From a checkpoint of a small class-conditioned image flow-matching model: trained on capsule endoscopy frames (Kvasir-Capsule), 35.5 epochs.
Rows from block 9 of a small class-conditioned image flow-matching model, named by matrix and row number. Rows with one number within an expert belong to one neuron, the router's apart. Each number is 500 + 50 x the weight over its row's rms, rounded and kept within 0 to 999. All counts start at 0. Numbers have three digits each.
Before each expert's rows are labels from the 100 images, of 14976 (inputs lightly noised), where the router gives the expert most weight on average: "place" is the part of the image that holds the peak. Only what is clearly more common there than usual is listed. The data: capsule endoscopy frames (Kvasir-Capsule). In brackets: how many of the 100.
# router: router (model.blocks.9.mlp.router.weight, 4x192, trained with AdamW), inputs 96-191
# up: expert up (model.blocks.9.mlp.up, 4x192x192), inputs 96-191
# down: expert down (model.blocks.9.mlp.down, 4x192x192, transposed), outputs 96-191

# expert 2
place: middle left (40)
router.2:460524570539514474520502462428464539530410478467498560476478531514520498534425516524498530523410621516540556556621586529516485524426510569489426500436488533477522571530521490463447460446502421541429418444461549418586529561537530571554493444409488466445409387571508521453539555594547558442
up.22:565553527589492525464492418507470545506586512470523546439475597525513471520375510483439471462494550475537463559478584486427542485459529530488525415550535356428530417437555550467463519524591592533507572476473510488500451501478557495518535532510486467413497428504482500533497546536478529578
down.22:511436434424414470510586543519553441430519543510395501568501514451484573507584526410553465481534482529417469513467501561486503544498518451496556571498524603519476488503463508491571507542544471546499505499498473442479474574518456433435447595478513530551452460512531473435613572504516516542
up.23:482513452452468503643498599524493487529498516438463509534505427554524426505492544467522317541560539568514503490493539539494456522499446540434448541507545528475500498562521498527581488542615495456611463470416443502480511419606476502567456515601435462564498462463569515557526532485464479422
down.23:502457558500549546483476477524512477465529456408406516477569498489495591470383475567586495450468520488521519565510461538427548484490602523498554492526467478471452454559480498590474509493467459426490533527567476487587519483429460477444539527470584489495603412538506510533435438498523532458
up.24:385430619457552469470522531455490539509431492481528485488460481582454511504468481511477471522522550541527418379536469593444548464446418395433597494505419462585536522402472467505426552484529535430415572422500511532565485544496501451501460542581496463434499498586474471536495497477499458448
down.24:595527398472484566479486509437474430430564501556508489476480469501567545475515577491495515511486550521505562642494494447506422466451523502511452502578547556537446555519526540482480511494546453565584386581550453541412453494430523514555586419489547422557475463517436543429530455474477514570
up.25:465493551543543475541551484440489539481483473482601519399534417417489515466514421475408518441533497483544438491480590472428408433558521440477519485579464462448479514487532486512400550498421502542517475520520528467556469505518594548545477452552432402565547495542547545482647529423529470536
down.25:525558497527524514477478479530480513544494492550366509599586583529441565624517488556534389459518534522513463557536458497493629491528441540524542518408528532508451522501506491533518472456479467407530497463531417500494538516481321532499565513504545569492522547568511521462367409539511473518
up.26:560521503564545479411452466461383493507487558521471507509492546506582460438469465489419529553517517477483482432477431603429491523540419491536434556433437475491556478537480416556455525505604517520405432556455515519416511433392505554452465446543479482548462504487525475604540543417394439519
down.26:470532510440548512464558524511511563423511424431560526422447453405504582471509488513512521447475451499452479534524483485509560510517498595489554461461493492462490531398580519479496543513392517534651533484557544580519594533465511518564469489536506518433524529483499498382552499522497544445
up.27:528478503482540535389540469512481433518534533471492475597432505381473566486401487410594562527561589544581432415420452555501489549519486488378419523544409560518582505528513539505543525442430569508487517606471540469498527547585480430477452452514585534458465611490579513557467509489484433529
down.27:482497533522544397571473535490502607531487399499576457462583506641475507500605512544439420525458446419485594553535546435512507464512499477552516515481576445483475520532480414542505512579537432441431533442576435567522505504460535523512483577469436429470503461462431444431550469475492502462
up.28:486445577551426462470508512522462576523483576487546538499476451477521473436535549461522454582459531509505520496513517481541517476507514552409484490603563466595566447513558525455502492456508448551452555422515599581567547547505552455588650495568488429590424476562539525380526445422472551553
down.28:481593451480568587453556443463525412490488448544494507461445535495518455496441396517561536519543476530537441516461446519532542455527548486596528532482550441472474480535434490492504513521586484497563459593445387473399426435474500564373446474470567441501542549432526429561476531573546488538
up.29:465454609504549535507486419505581454478514578483503468556470510444433474536525534532496406523558504516515481513519434573395460525541440567515438550450516564616471457527460551471543433479448524476467480552354487450560461562489488462452491472509498547604487466377547480547545476448459464506
down.29:523459349573529450503480550517377505497475388528547449486477570546507577529431484476500506528516487449533480517443419444504565474498552367495548529513504445465496566454543485527419517475568521490588529511541493538525513487490462562516493458514504495493520621501438495393438450509539416517
up.30:525566427455516456434516457543520547448499459491552495544449527440631483465493433463603507473548426487587549492534467419528467494394519454495480438498546461529469504392477451529465492447507474609494580432545487576539576535453454568518553589560509574531491479546460482492538445526491521422
down.30:506491470485477448475550453516472514541560483507502501502548490437453546481470503475408481455472548526535484555502519547516510537584574502473475535397454540548522488493542425473485489549556470525485422540367555453445493435533577507464466443462553428424424462511529599574419533539519491521
up.31:572645481511473397393552532468530470550499444513391549550457561532541545498516536491504468513512498449506533535543580507565490596457520526494440530503602498484539519551518415419548482512539604531487589420528543535520549508523559549419530462480515473518357538488469466409445473503505529508
down.31:537489434496494517422465518483558577448482595499513429500442406484629492496481504570486490516497491481527501483582497618410542560476486377511626478582438439539505516448372525481486501474576531502456582487513508524430442490481492425532464538533491530450524521564478473546514483454504478432
up.32:520599502468505473417491532461527530464514518499358522521534523481563473556502462509539570535549516470463474471456447488414533463510445644519489467510515515541465456517557500413519561552503500522506578402458481538581581490473481573431494520499518420502528440525618506433585426519558615455
down.32:572484571514525467543495472518454459534539577605612542538449458512457475492503568512426481500503409471506511469549451545593523531487547449545527502521554487514456557466499544439387409473422487477569428533488501481481376489509543444578521513448518503563486599497479497541425443459408537513
up.33:497495525488493348498530429521421577537592586609471487550494468544506515560450558539492425524514538537535428428460450498532440556540486484525436389528437471526455517446574561528521554481522501438561516491561535501478537502554586489466565586539476497487457471506473525455466369439557486520
down.33:508496475551478683591421480504532456394444542362524523461486496456438443508443501457519497451532424532548515464444561523457536448520530485527544548427555585556555572504583490468436446484577477536473524550476482559478479452464365427511525462425503528486499579524471448509525594512439541461
up.34:535449500493528477419575573433503515544493492535561477461472487479470627463502449458477574344448552470490495498484560488570478567507474460458506440451515606499470507466501519425454462514444423499482544478520545506411497543387397535577420526507513451496472433471383524450567467509509540519
down.34:465545554476515474554417472572548452523586505461358560532615506537503432509490568568491451481569474500522533404446485531511557539488501506493513475419590501456468479522469409574534492535561523506513589478508417523492516483520534511446571516398448513457519533590559447623429545517468388476
up.35:495480601474551435522495542525561448481554570629500480512587475493534457393507563546475474466490434529563483523578535490623545435560517479470489522569485417482493378455537501435452449464573513472461425523529484564500499548479537482494528501567611390502477493503483560481499532512573501451
down.35:535471441529463611527584540401475608453447388386531476513374517564493570549463490451503486514491500510487523462454424479315416516503462474522513462531560532558495533534486513500550502524548433574553520440427518602493452465580386482520451478421432567486552484485496513483488521405472499511
up.36:527526481477492489588565548492458453541425402513578515552530462601450451437521510552545465522505550523512576450578489474481520510469528541502533525455440476504550422570605499516493472510510528543447481544488532484478621507573542504348484507434531474459413485456540478534512436427488456478
down.36:521520611512550533489448504440530550520534541462556512512458514471412495557519461440508527494490427470534449511521436438513501459453501482550576483552558486493517556546403473534401603537485567507533546590545398447519515476440509518623509517470479501513421474589548505428453593540460511505
up.37:487559453507526469488546509509494513477486456564520443590487531574514526509509484561460447470451546518486446446510474543529495491486538548468535604561506538425514563493465441473573517541459503466459431455497513472552584447474475572472626460498628454592502460530571520423531458451508561510
down.37:490452493535465452426456481469428521452488535468445440577453417566553536501487504536463485517581445569522529581517476508454559546512485433538506491471462551470502534573468464559446534480551483494594545508391450457507471554581448495665481516533485562475453471518468534517541497482478531602
up.38:494438421565545558472517519464540542500495509568556674453546557552453513405564561513538564505550546520483542564523537425519554502524376528485444475498479454570422467444517423505532561517499453526420530491588560547486478448557466426548473558534417556498477441500512430459551474462519488528
down.38:495522537410581432547449530508540468572544510503553467563510497615453522563476434523492440448523508486562439507444485497564510500466546518507523487498558528516520488532443489487458386558506614507509526484454408521508531481533649539456522404416582563476447609489442499452431443456535491508
up.39:547510489449484456447518437490461541471527516484477479601465490494447485455563495528536539515454570502516458441521496547530641371630411539488425541454468508448448492513507447480568522499669550543503540474431434488518546492518504491481470534423500552479498517506466559505505448530514343480
down.39:480532534554448612505505397475527491465493422549504516467446476403492471505477541448467491435577428481485460565559456530486473446494506443494455584564533470522510560461465529452439480459426556561482494554569543553464497541485497557437611481540502543484459590461579397474473503473450526499
up.40:511434472478483516446569492479499625549429537539441509484440513521546465550487503543630481489479592558460567550531457555493466521433503530417556542523464521439448516505417364485429499570507428508568465536469514534537500483518456532497519497504450393478457576482512430413419411430479490460
down.40:519535575513516475539393432544575490525555449431566472560572567528458459468546459492488478480545482411544462495498580439528507487508536636488418513439505504495540480468551596468548503501472554450437460512572447497521483495352429463498423505470496474489502453517595548461538515524496520465
up.41:563545522475528517532595486509528509452452475486448484510495548464461588381535524482579532525504496496444550480476449456444525534558470518366525485501497525537452460438410454501572548519488441472591455543464539566526430515504583479490437554538486485482425560426587485492540457544428624545
down.41:391405460563439390487535488440441558498584454502420451523485527551542470548476506463433453406504496617536462545484502595441450480485538554525520550409550463507475448542473531512402469522550491515450503423508511507463593520542433508546610526405515528530524484496431531407417512477520430453
up.42:477497607492480505501459545523543509540484571455503591521482528482488479517584556514541518517519490478501500472562513557531503513540441513495439413570570549528542447519536525519515489574460390512474600477584489423592452548450581590513534458484504435520587504553489597485524497464481528526
down.42:480363406535472561543541424532520537477490526538526417499547522550401496452468463461523481505526494450523462449396454539472478386569559542543471531413473410483465516544482468586591431537502566532543416494532439441483514510564526392431522537538532483507444483559529516449515511496442480515
up.43:368554507458468402499580472504508526484467397563465460413459520520444438568501506592522524537538511496508589444512466503442534501541490470596495451484508507480585507497565493480506498505529490527477568461466552530507537555474467471509423553550538462552483447437482571446393419526438419568
down.43:534420389560434486513401448474531584555473496391517503501451529489577597429490518461575528475426566514469503562511457461596526519441571565459430478516562524511480525553480522501506510562529528450496536559455449518635504427572598434460534515528448536449461563559542483517492536503438537482

# expert 3
place: middle left (72)
router.3:474443575534528499398471514566486549554453457507596434507492495500528527451448536562561513463469564472578466514480491606511515535496464545449500495550432602471535497467593501425484427505438488478440580460540479466477541555580489496569465507511539466470529499458575506476497452377418586547
up.22:498445475441423458469496484540487444460489480411568408489561465590436534462499557497431498469469502537488495562478587486556524485442540420475430478490574513559361512610461487510497530493545494477510513346357533536512505534461611440489589532494439513517477476485516515515543471565399526539
down.22:512519533564547527529465541518396534541477539532429668443453548492489371519533490489565515566572545532438547436492392438472503617495498570432584527485537487479517501430551516488501523452443572464549439556615472458450534499481463528528422432415497514497503505555549501546497487514465479471
up.23:538471395514439421503435508522502451568542594482487515436473455422430501533511539475465510556513478499527474504473460582538441562555519442519476412506441577498584541459471502508517498417456585564555553452460497477497538498571593478476527494473521486512547400531512522413554573533535434523
down.23:428550544467525569557517469480506497456418495484467552566518544602515525543457491504521479461544516550521466496554525430504502417484574499482530533490614406511424474493550451456464512457551522492510426544567509519545540521461379508526504515524376426438444606496476422506499420456426573487
up.24:405450507354473462561519467455526525473472468520527497434521507479463463595545514429499606426538447476523488456542428530498484488554578478520511502495496483482503448444446405603420505530427471409528577426503447534528525472485450457576563513580451569491513495499445501538507559556517513458
down.24:645477462565501512472566535512442499501542518473459504611527511504483517432502510537482492496419517536477496581464527521581572575470491520464432482451536457512497573585494562396522513490550506492531401511546550488478516440594555532398480524397530450522434494510629494462464525491493578603
up.25:482555532514441478414460496531466610590556453535557471631428523515514558492567448443407483437516561530603470505485505482544533503581580500506465502470565481479465519513521478490542433509491507530527465537613520588511387541492588538456486508400559438526483509521450438482482636603550562468
down.25:480474498456535500521469514544559363455469570466445522436530473444540410474456562572580560584552434440448471463501524444534509440484530493542480516469516536404691403497495564528514550465541472504507484502482468460461560408504457484541522475594450503528449397439566470521561406519493396496
up.26:458519482576553527498459437420522534511464551443573501478484492528479408533536486497503434485557442482535530462486405488495564488493458430549413572433521523511521504454458539429504513459514538471504442509429546502539436469496428576496525411489500511476574434478492497542403484460446497510
down.26:533502516433445527580551524482491461470534478562476448547512462466451575500491453482495632561494516511494486541467599536442457498469602514436557451597529496548555490477509440593510526459596456509496493438534475458502482536528531479524526490545418528517508538470478457430544523580573557441
up.27:545564424396502398496557496460550358507456531434475472569496549535482541551436539510548546446542564356479527491530500506423491515414541574513471481502443576476519510510407480481474531435496502553449548460535465542478484533465443439428462482467554541483522510480465499472474524553497474498
down.27:394436521485435540493498491439494527542560449511551522441528475570525430371512473535590474572476532551389542481566438523520598487526514447422380502506455469542490503421548525385525533546484459478492383476508553439553496522495516560549471550435533487531549501542568496590441482492501488498
up.28:544482496518485438488478509523580476488556529435487443475504427499521502557496587539468598544576575607629462469524469499485492474446507500515470545494542521502580547407593490509530380501552523543499518512528536547464545460517556516487441463547426473610547474477530560412530441594481458572
down.28:466507494564496528532424479456449418489405444550468600540462549549476470485485515396471391477428554559501495409505481580479499563528539472532584506502420518524496502512411446469526533531391550561495501525572458500491543452542373479513551477525495512413486534537524499572451516437537412488
up.29:520467512525516444477605556462484529520496446495485532533493464469566486494488538562503484454522539488549527457469443586429573539427584446440604561495546536485425499547520484722420492542532526376428389418461435524446528447496505484462539564503517521528512433525498595455470528527515506489
down.29:484509527502489537565518492556481401428495450567467464451488529549500520488499433511532575592482548509493429460500462434544527378532458509570462454502506505517577486420516487403511589498460509658460487438514557504519468618433528551541416528449388516563427535472432511458506426449523496461
up.30:504500442479442518518590482568530470499437466556484470486476421489563538622609578548506548490543479557504582442479482443534482501526525530523506512542438423607419486469482572530512540517607472419568491535587561523436492535590554425450504492505443494495571406480446445598464412587478519509
down.30:530470558543542474530444486421465494474576462500465466530481644474541497484463559467477514474432499483458438492533535523479462514529500524481588511475544645536571551531521413433455409515336503604464548492510401522573530472404454520463485515489516520569415608518604469440482595450524519578
up.31:482484457423554602416463513531551540509520488488444503567542492447541533509508541471492420426569523530621503466496448481545388496469482610570469508453474475503555601466453458453486505386429567456530491439563465498485473450633523528498571537566514514529492508472541510539514438539607467431
down.31:489548486506460371581509494423456514538487532454527452417486490435531522469433513491493555507443512494458585496464524482451575545494470427517470533558599582456451454560595583523527517508605435496442571579485523563562527585447421497481439509514526464505402516546454519480511509476467559512
up.32:463474486408539526475533550487543533470506534536519505555438540424440527564523476457534483434508481465517465505484549535449553525461503422521462385466451543506473514466536396488423510528482484523546479540505548446468446481459516575537491447518512453481491416498403457506453455451455479557
down.32:510547506512470510477487479501477441497535495541455535504536464461593494476449529529529498525494538537489564498509514493562407485474504590461493569502558491587439557557445533476497456431449514499480552474516413544537609538610422449441487565494458560530489577528568504548534501466504530413
up.33:439556575527455387513479469528518450446467470468605538408450485389428534505454432540488423553507387585526550476567512478478646496590493469533591485477508502537459535490516407460494489454512527458582470454543623468566550468459519535597459575521569495448548506504475541422489519495487505481
down.33:556442443531490595482468532451546579493484514496387506609583487583574547535553520522499556501475608427519435598418509527548340468445499551455385525530518467483461467606492557524463480494453506510491499509391426472447408551509490523388493409531478512574393402494598452547476520491487526491
up.34:560436471551607483547492565435446479454457446512471587496454552438466538541513491509563508553451474544574509491527506479469449543555500537510526606552512541477461547441388539482482452477460490553530513532452448380488511439494535536593568557529498428439491526509437451566446415489523464567
down.34:487571456448413539501472463492599564535568488495464482444507423585488425482454575427446485522509538581462518458543481516533508474492601508505542429462455460477500480542529473506544586473465429440415461513587563530536467569533424448490484421465401521516548486467574498608535540560520495513
up.35:504521499435462556510534401529510483589521509446487545445507462562511566529501545410413576488419482454472461496463557430453547483461436439439530517409474546603501534454483512563418486468538523500506493485501458562541523546492572463547472517474513510528572487550490437484551561548523500491
down.35:545437484567505558477512517462464536426506495511488468594489491423470503484490492508560525579534511585561497466515417472544408484534521519496541498569519465334552381563435516451566517517460449478482570492476545434457481469477478589460449484553485454479434526451515499501504523498541501489
up.36:599549506439448487483473532437489480477525489439533537587479495508469544446437539509535424429475499516568482506535445531554530479549487548512489549511507442425554477505590524455512501477573491508565583544537499435439529505476443491593498591572535422578502445563442461422413550493567493439
down.36:412494502569497524489529512500452564472499506476507466517448563444532507621501555489440551592578459514426497501487441538423478593469534532383546478502455493598433515555444465470487504468437567553483436538540475618477420508528440515495478453542425500510496519471551490526568469491483549552
up.37:446573501554557391501508418548462508470523512495490468445478433467445594433435462540512568490516437519479453450558526589455397548519511526480489546492558495468472463495559468400498494579454500517530452532528545486569497514450542428496447554364536418459451543431419598463614515497470491505
down.37:507546545439484578518532526487606504595451473502506556544517602580566507563604518500472452509515543468494532539500480450458512431487531452504525500629495399524454521459424489573557504430522489548487490419456464496424489516433428527451500454545501457533569433520545495590470372519527446586
up.38:452543511571469436527444494503496495503379555521512404465483433511375505511600559587509478449503523446484525479551502517544482407559438596617543437554455543573532472438465525461524486449447498574464470518530471459448485492476450483464462568562535535580475470469522527429533586433523506459
down.38:543539460415417562468495506472523499434577467489523605559562547575626543455411458442545511548478482562456538562462420489453551551465612428421443547481603421472471526575518495550463524491500464520528499485478502464550548460484548451506483458444448524462525504481565535567436465493424470591
up.39:527572433454419426521364512569534551378540521420418603608478571507521523376435507481418490496533493479475459556478574540511513434423588441530393496470529517449487375501438439511439457539542587541509492526545571462500538520378529497485500510407514442524502518571477532487466583487481512401
down.39:496448485501523512459591475465523523605405452561446464407441485461474504570552586504528581524472546496514471466447524503431448482530478535511565548503447483522509642422569508532581547411429418517394554505432479574489417499589462541434462451618519613508507499463543485478517429504581524562
up.40:531511510576546464479459483564390501552484501515470456612438500458512495574511501632535548536495482578596518434430433522435459522565483527489519523551551590621531408506561515546532400495481453493506446441480430608460521453620448468497518468508451516452512433455463490552481524447487598395
down.40:481454540481462461584488538475488564465503524481522526427568382525548448449493456473385473527619503467537484548476485533497533509529479492514553414434468445405427532536459492500457599521563537441506537579497544407529502510405577477475441456546537467517480547552486515441548512508517376496
up.41:549502483550476446468567533499540543485578472584527565349472438517517542469472522494385473620468473522490426497507429532539548499577566588581510481515529430548520485560486474506580482502454485600467521452419512544481521519506591426572516483562394465487483484482401525498513590532479511519
down.41:438554603483524537610495425468442466497457537427474464648548572466501541604457503566572491405625511500473553561480528489568464528448470466475495573526497465439475480461495513490417513486579506440520566484586522531581480481439454554461564488463587466568435430481565534528555399511528463431
up.42:546546579518451544439468469496497465570458518607469459516465539534552446489481474545423399526517544520487431417515623431445420511460527568491591424516480400520536476491559490495479535475498549473439603456430491573522437433533454455582397460408448495461485530442415503573462577501567525461
down.42:489470468552527493512519522525460489479558534471514468467500465513492567585502538434573499509524391513475534518557451484522475538522499359550479526465496588440485532479532455488538492502491484551560396480484532428551538562561520622439550510631511521503454473597584512561593514565540458461
up.43:550449505499540531530490509550452554485574484402499463461512536473465507465555563508470476393413587584491521536572425522476393610463499539529489514523512622475434470409530567477511479559474464534492612475503481457502513490486429508547428450435480463554473478528496455442510498489589546446
down.43:559523549476421439460496493522548512523382513520461553503490495541525472508485484528557518544496449578515464432456542440492560372543521468535532498469433386546534530579467447532513532459468518456532403447516523501451548496589536535406560481518492613411512572420448542528392539521486434511

# expert 0
place: bottom left (78)
router.0:519532410537411389500490470518481499532505463537516562436436482550508439497540505462544565443483455509492439440503471516424545484571567535446525446566486548541556538447539449447582403441478426570463531477538435487441532533450480448458443468465525497552431586431404498471527512491466426514
up.22:485440538477460555525556481553532590613412434543568460477479519529578437521505394456448510502529503519507478427495467493535464514536455471529439521555534437524507453638412454585478480493515541582399425454562458453477480545484456540531539517493434505538473513571570550456520445382381395564
down.22:532612548523538442596473525534504547491554478466440503456516573410527499525461536596450448525417477493488399479443540452475424465468582451618516560457541435593520462507522510446467507491511598495462561541421498480556480428540628459479403539467532510495509446460450562546498534636609488532
up.23:388478460531431479456500517503479486510521471479535472571588566499460525468605453482463524490500551436595494510519578507503557487552508546511564459521526507525613431534502528500526549428553436430500577504510538456514507486530448534584414552516506503538533491487467578544544472488484539448
down.23:523471457496515376477480509399453494525480511553609535436451438552574461633603577521471360538511411551444541532558467572513442437532507507509441605501532477548448534456499510447469484503475528542569508533505414492466461438506600440440550571494512492472513498514469465385523476465448517514
up.24:509433596444439526534461489482444517399509548519486513422538406517566589497525579521594522550485523465512503432483517461522468556494570501515536488622534487430520494387512608560508534512553447472521495511474441568450527473526537505512488618599427521484394514521557442560572441480476496401
down.24:419533425485479423556636461538611494544449495586504516445485470492614520463434476574466539541493492547445495493503409444525536411483517453446416447466511448555472498549546448520482608454474602495502489471485527452546375567449460606509506472433435515566499468531562504463537589454439529535
up.25:504403450553478555426429483488550481576488502559659603413503506503496562390507464440506592500423500465473520588483444521508448528482531515421489530548488549519451443469478463514475536482491513469569553424523517621492501500483473469496602561528520502467406460505484533502464469495478448560
down.25:399505555466469428514585451474450420493491452528448403565576537511444506488438579503517405481525376615401493521529548521599574449482497482490529554520446486563554578497520481462504506536450417515469543468486475482505532480447522558479480592378480501524449535509558479485531569492570494497
up.26:498466478413491514422467440492443540549475515535482427474497477493583480537509558517519508400401507458461479604564557528577514515539422478551551477537544556469489473523475568509514494546508409544520593423471544558585528571397529543396524547595518594489525370461508451523469491455538475551
down.26:540651520522511547586446514491586468460449529484545472514491571513456506546518425461542494552624475457565570449533565447387548507501570462435428530409401452519485519518575412461463466446491471402507453551574576460423440457433411552532483484458431519470486553473452457541460562523555466420
up.27:501458552567524416483488463513447516515556509583522503461489529609537525510571525496494431517495494618477527536503483462554470556492512411567545407480597573413582468518473548449453550506440535400487453528533459428494542537573450533519518559598494465474593437460435415473556347458532488410
down.27:450528461518434445451563533416494579528554457452414422530502506427485500527443565568459509474524476478503421488459449453440551454498439553451408511501527487617493539500526499538565526457596455546488572477482525513585471491461582492529511475396528545447486482571590492506469592476510492534
up.28:421440537474489526497460535386465355436481527542470471558532490569420477537574507545501470572458467579484585506525453487582488429557489412593448440453461528525516415538534552455387556454553548523507501562470518462520459478505538512460539576482548510537561486538565576358517505350546559481
down.28:448571459420562474551572497584507560509427522507473564507548509449461550556485511493474592528468560486372517506475437534579539431577531538494469508539475492494470483491557506463477548525468502461514565580445443513517553520505360530497584470534410505531410477563484580503575447515497569469
up.29:452542472424384523379479515604482431511497459510484442526468486584515503518426519551533526481586562450511563454499449524454421626383431622488510517555487465435422456527430570469483500505490515495439593490512569446448518507537586523574493496493494489456541504483378428460541486408559540425
down.29:513455468502455468529570510501487437525502513602571410598594523594402486468473459481455391497514387467498529529508525432542498453531503415610468441492524431433543511533523569466488506541506506575498591439486441526469479464433536503521503552432567497475533543592508498479548619530488474543
up.30:491550515478557472451573447508507510556547517478520539509495527576587525467495535566407463524471531525529509485500515563519448433581460501486529610558599513497529417507520457490551455545519521527574460512545456420547529471479580549449505431546515430596551434577442527533458487479467577452
down.30:473515465557479437430456470415440463490469513483494497509548423461541572440504520485552434479545472506555499555563501467480529547459606441485589473406447481467525624527476441576472549459510468472527540498488527517495498449528452526576507535569556539447535508507536483518471485480480461507
up.31:535450476452529559434522544420473485548513540497455487482457570525463474602475475604479464424492575381531539497551543477457481525536497541540496574445543448442471504458533561464398495531481471452454518525531498493460537485558447522490633499549477508492428581417580448396472435548568495438
down.31:492494474501308562493438447439540466478512515513436447481488485474497503449513466434520476475530543564441492447504457590401481619494481436444550400529373554438431418483458554504531471533553500550535501490587498466517458456552523553512466534386536471489519537505538523624453527477461534531
up.32:512460513434484474453436513476578465442566394501504461498468439428496456451489580504540473385435525511517474588548482490552550451440466510511507498553486448467561462520517388512427484518594592515505522574529520472454483507442531500412478510610452452439423450551473509478623536530609501502
down.32:502503437504489489541493549479446555494482521494485509456571537493418496495533398472499463554529463462537507557515559548522433504520641401494572519540363563527447522478436522456495469534417511478553511423522526519376511469574443511457462533534508482543530583496458519578479451429563405616
up.33:493449469472596595468481414533503571521515506415570430558438534511466547468395536591541437477504468517572548515558528472505489586437594569433605523373575435527518580469518527457436443508469478483417558460463465506538435475550483479536502534525453432540572522477452513457500492501506619516
down.33:527599494546397423487451523490511481501482461576441529447512468474494407530529481501474563529485500592413578541536415514570518481523453419500498557537502543453404467495469492554449529477611475485543537616495496544556525496524557644455509496511481579532429444494458528609542494562545466537
up.34:519527568538560495529434471513565580462475461593464588500441544435489400503524541438563547447453543493535591499529436582464505550483589431552480527539434424577476510532467594516498549572552414472493492500457563495559584564409570491486522490547526536503488440535600502513469538576504469499
down.34:478451531359508388460459516516489433483571618490549516483510510583517463501452570588447514495524447481479524469497512446483454511430299555428597512518493523521586451482529496542476459503532489516463443532542427525465342487401539483543518506554557493474562505516455503549565481496515460539
up.35:441543399384470479382511494546498511546540586437511465524572504425472489538551440547537526460492508427474503465566537491560472489437460594492531399519434522424510523537509468432469379459530486596482550478505511489477442535427590477475475388496471476449444510565474465512628412437489513469
down.35:531624545511569544599501503484428475497547495516543551555484419531530504535561554485628513502477469481525441484544508457466518591486514523520535548519492496498472618459488454501478403442512502485379544450502429479498565472484441519475486530545506456403520554431527458430435578494457515529
up.36:505538480462483444552518541517484478566411576543487551613455561484439600497529544488564522456403461455520538511535560471516551483534418518584577606423537465485524619487523503549536519567528424461530505509476498466417494563501500534505488541499438536507504389523410489529477503432505519536
down.36:419493505514522539501438437562629557496465467474447434491488447499560555424463491579463522555558536459490497427561490499438504494537562496470376442434557552543454418456482497518518467531444512547418595513493472467518569437540450483549557547460515529584530546489406444559540514520448480468
up.37:515519457458442570439422514445466431464508497475561480544518528559506551506536477532422563538492582481510481495444437550555507465416511491524429361513534469547529470511537532415550519509466531546381626516553467543503483389484491528539601461474480482488551518531486499551530489353449578458
down.37:408522550454530555464528500525561470507571515545413546500532493497533545563544581576462420436488439566547490499439594495480449588484504460472571438467489520443481458425467468495532523467542578509476508546516559457535458506492497394534543441460503512457494446499437441543538481520542465466
up.38:398576446467405510468535518402462448463401521537535355490513499510603489566525515520533438496489510420490445500416499480505466460557410558498584548497524487540494416526561454494500493420480535600539557511505565484519543440462569474547497548519530532563435485552490506528539429504472522423
down.38:525424526502612517461487445507524437599545511622450483538443542555529579420449532420514489479450456482521497502445473531533463545496603497482458440521548503460521514504455606537470517509418467406483441515386466529481501513549493458505463534484500515403613433449475501421470599447531481560
up.39:452537458553523514427431517468521475511490553401456532546469584479580492531556517502536583449452484544489445565452560403447531431529512465487425531456560506492504441516533529491398509531419568526513473435563539526597428477513484586495472485486484437444581482499493498453455472439483531491
down.39:479430523526455464509486461471433538597521485591479442476497493474439474498550446484543495502504544491453512507415433539516547341550562407549507490466492483439492506455520523386545508564495530432469554548550488595465496547507424503489521532522520478507546548510504533412490523423542569530
up.40:493513514550522529521524541504534584574438501564510431483558434553504522470485562511495616395490451531472464591475533535506367499514506541505483476488530445536418571515554500388491421473494395477520500402535514546519430452452548497461485518480564508480450513509473492418501532403520603620
down.40:406501555443549461476503498500448450441545513503474539485469551504531406456460543569571409511615534550461481452517526541421499490512493527476529591550480554556534583497605491581587499437560513522527441504511492393447538508443537576449514462505614476440496393516627422490472414553487414421
up.41:496516593452523351614527548452476516538451474534547524479517501465555472523601441522546476424502506525461558511374453526517500535549383488584555527482496580508562468496525509537545488466561483546520491544505517512451531504531447538540440453523454480452492478528530473407561415541472485453
down.41:553581504483469445493490488482547430454518479355452529487586503473434525519447416549464568540525495577484451525491530527607507449510507547548502542484495507456486601445455520477431475489531459502420572487528527472515446603536427605466549557563600544445541539459468444611393558495459524537
up.42:472493553479539514481454427566529625509536472383467465482551530566551534554534522433510450484437479505539396521532529476507592456549470564481501592527493488397521485472510485490380466505564505453541423444458512413622562561494550466528557464562490483434393452453520528462482461453485531477
down.42:543434412460608473469544523498396494532499483545524537562408523554557559391498436433578476540578486501413537463542581530517504442449447498521554476358558526547600575516515443551561522527508617575537472392524514492534456532518506480443453527436440470577504503452505460514530543493447484494
up.43:520451479481350503534410552484519531499407510524513498547471452451544464511478556492538482477520539498498627485430537556534531691511474499494467486561515504478517528466483466555520530479607466522504455525492391453513542352567546470554538516492457566512458494495461455551505446419542458473
down.43:533531473540463490536482466566530496513503538472433513483541451550389471474523523481476563532452476445582494495589508572538461378526575483515451536534456505455499402549501439488465542510449552444452494458496548516579594556430450476458516463406512456491398466489438554477517531504508510488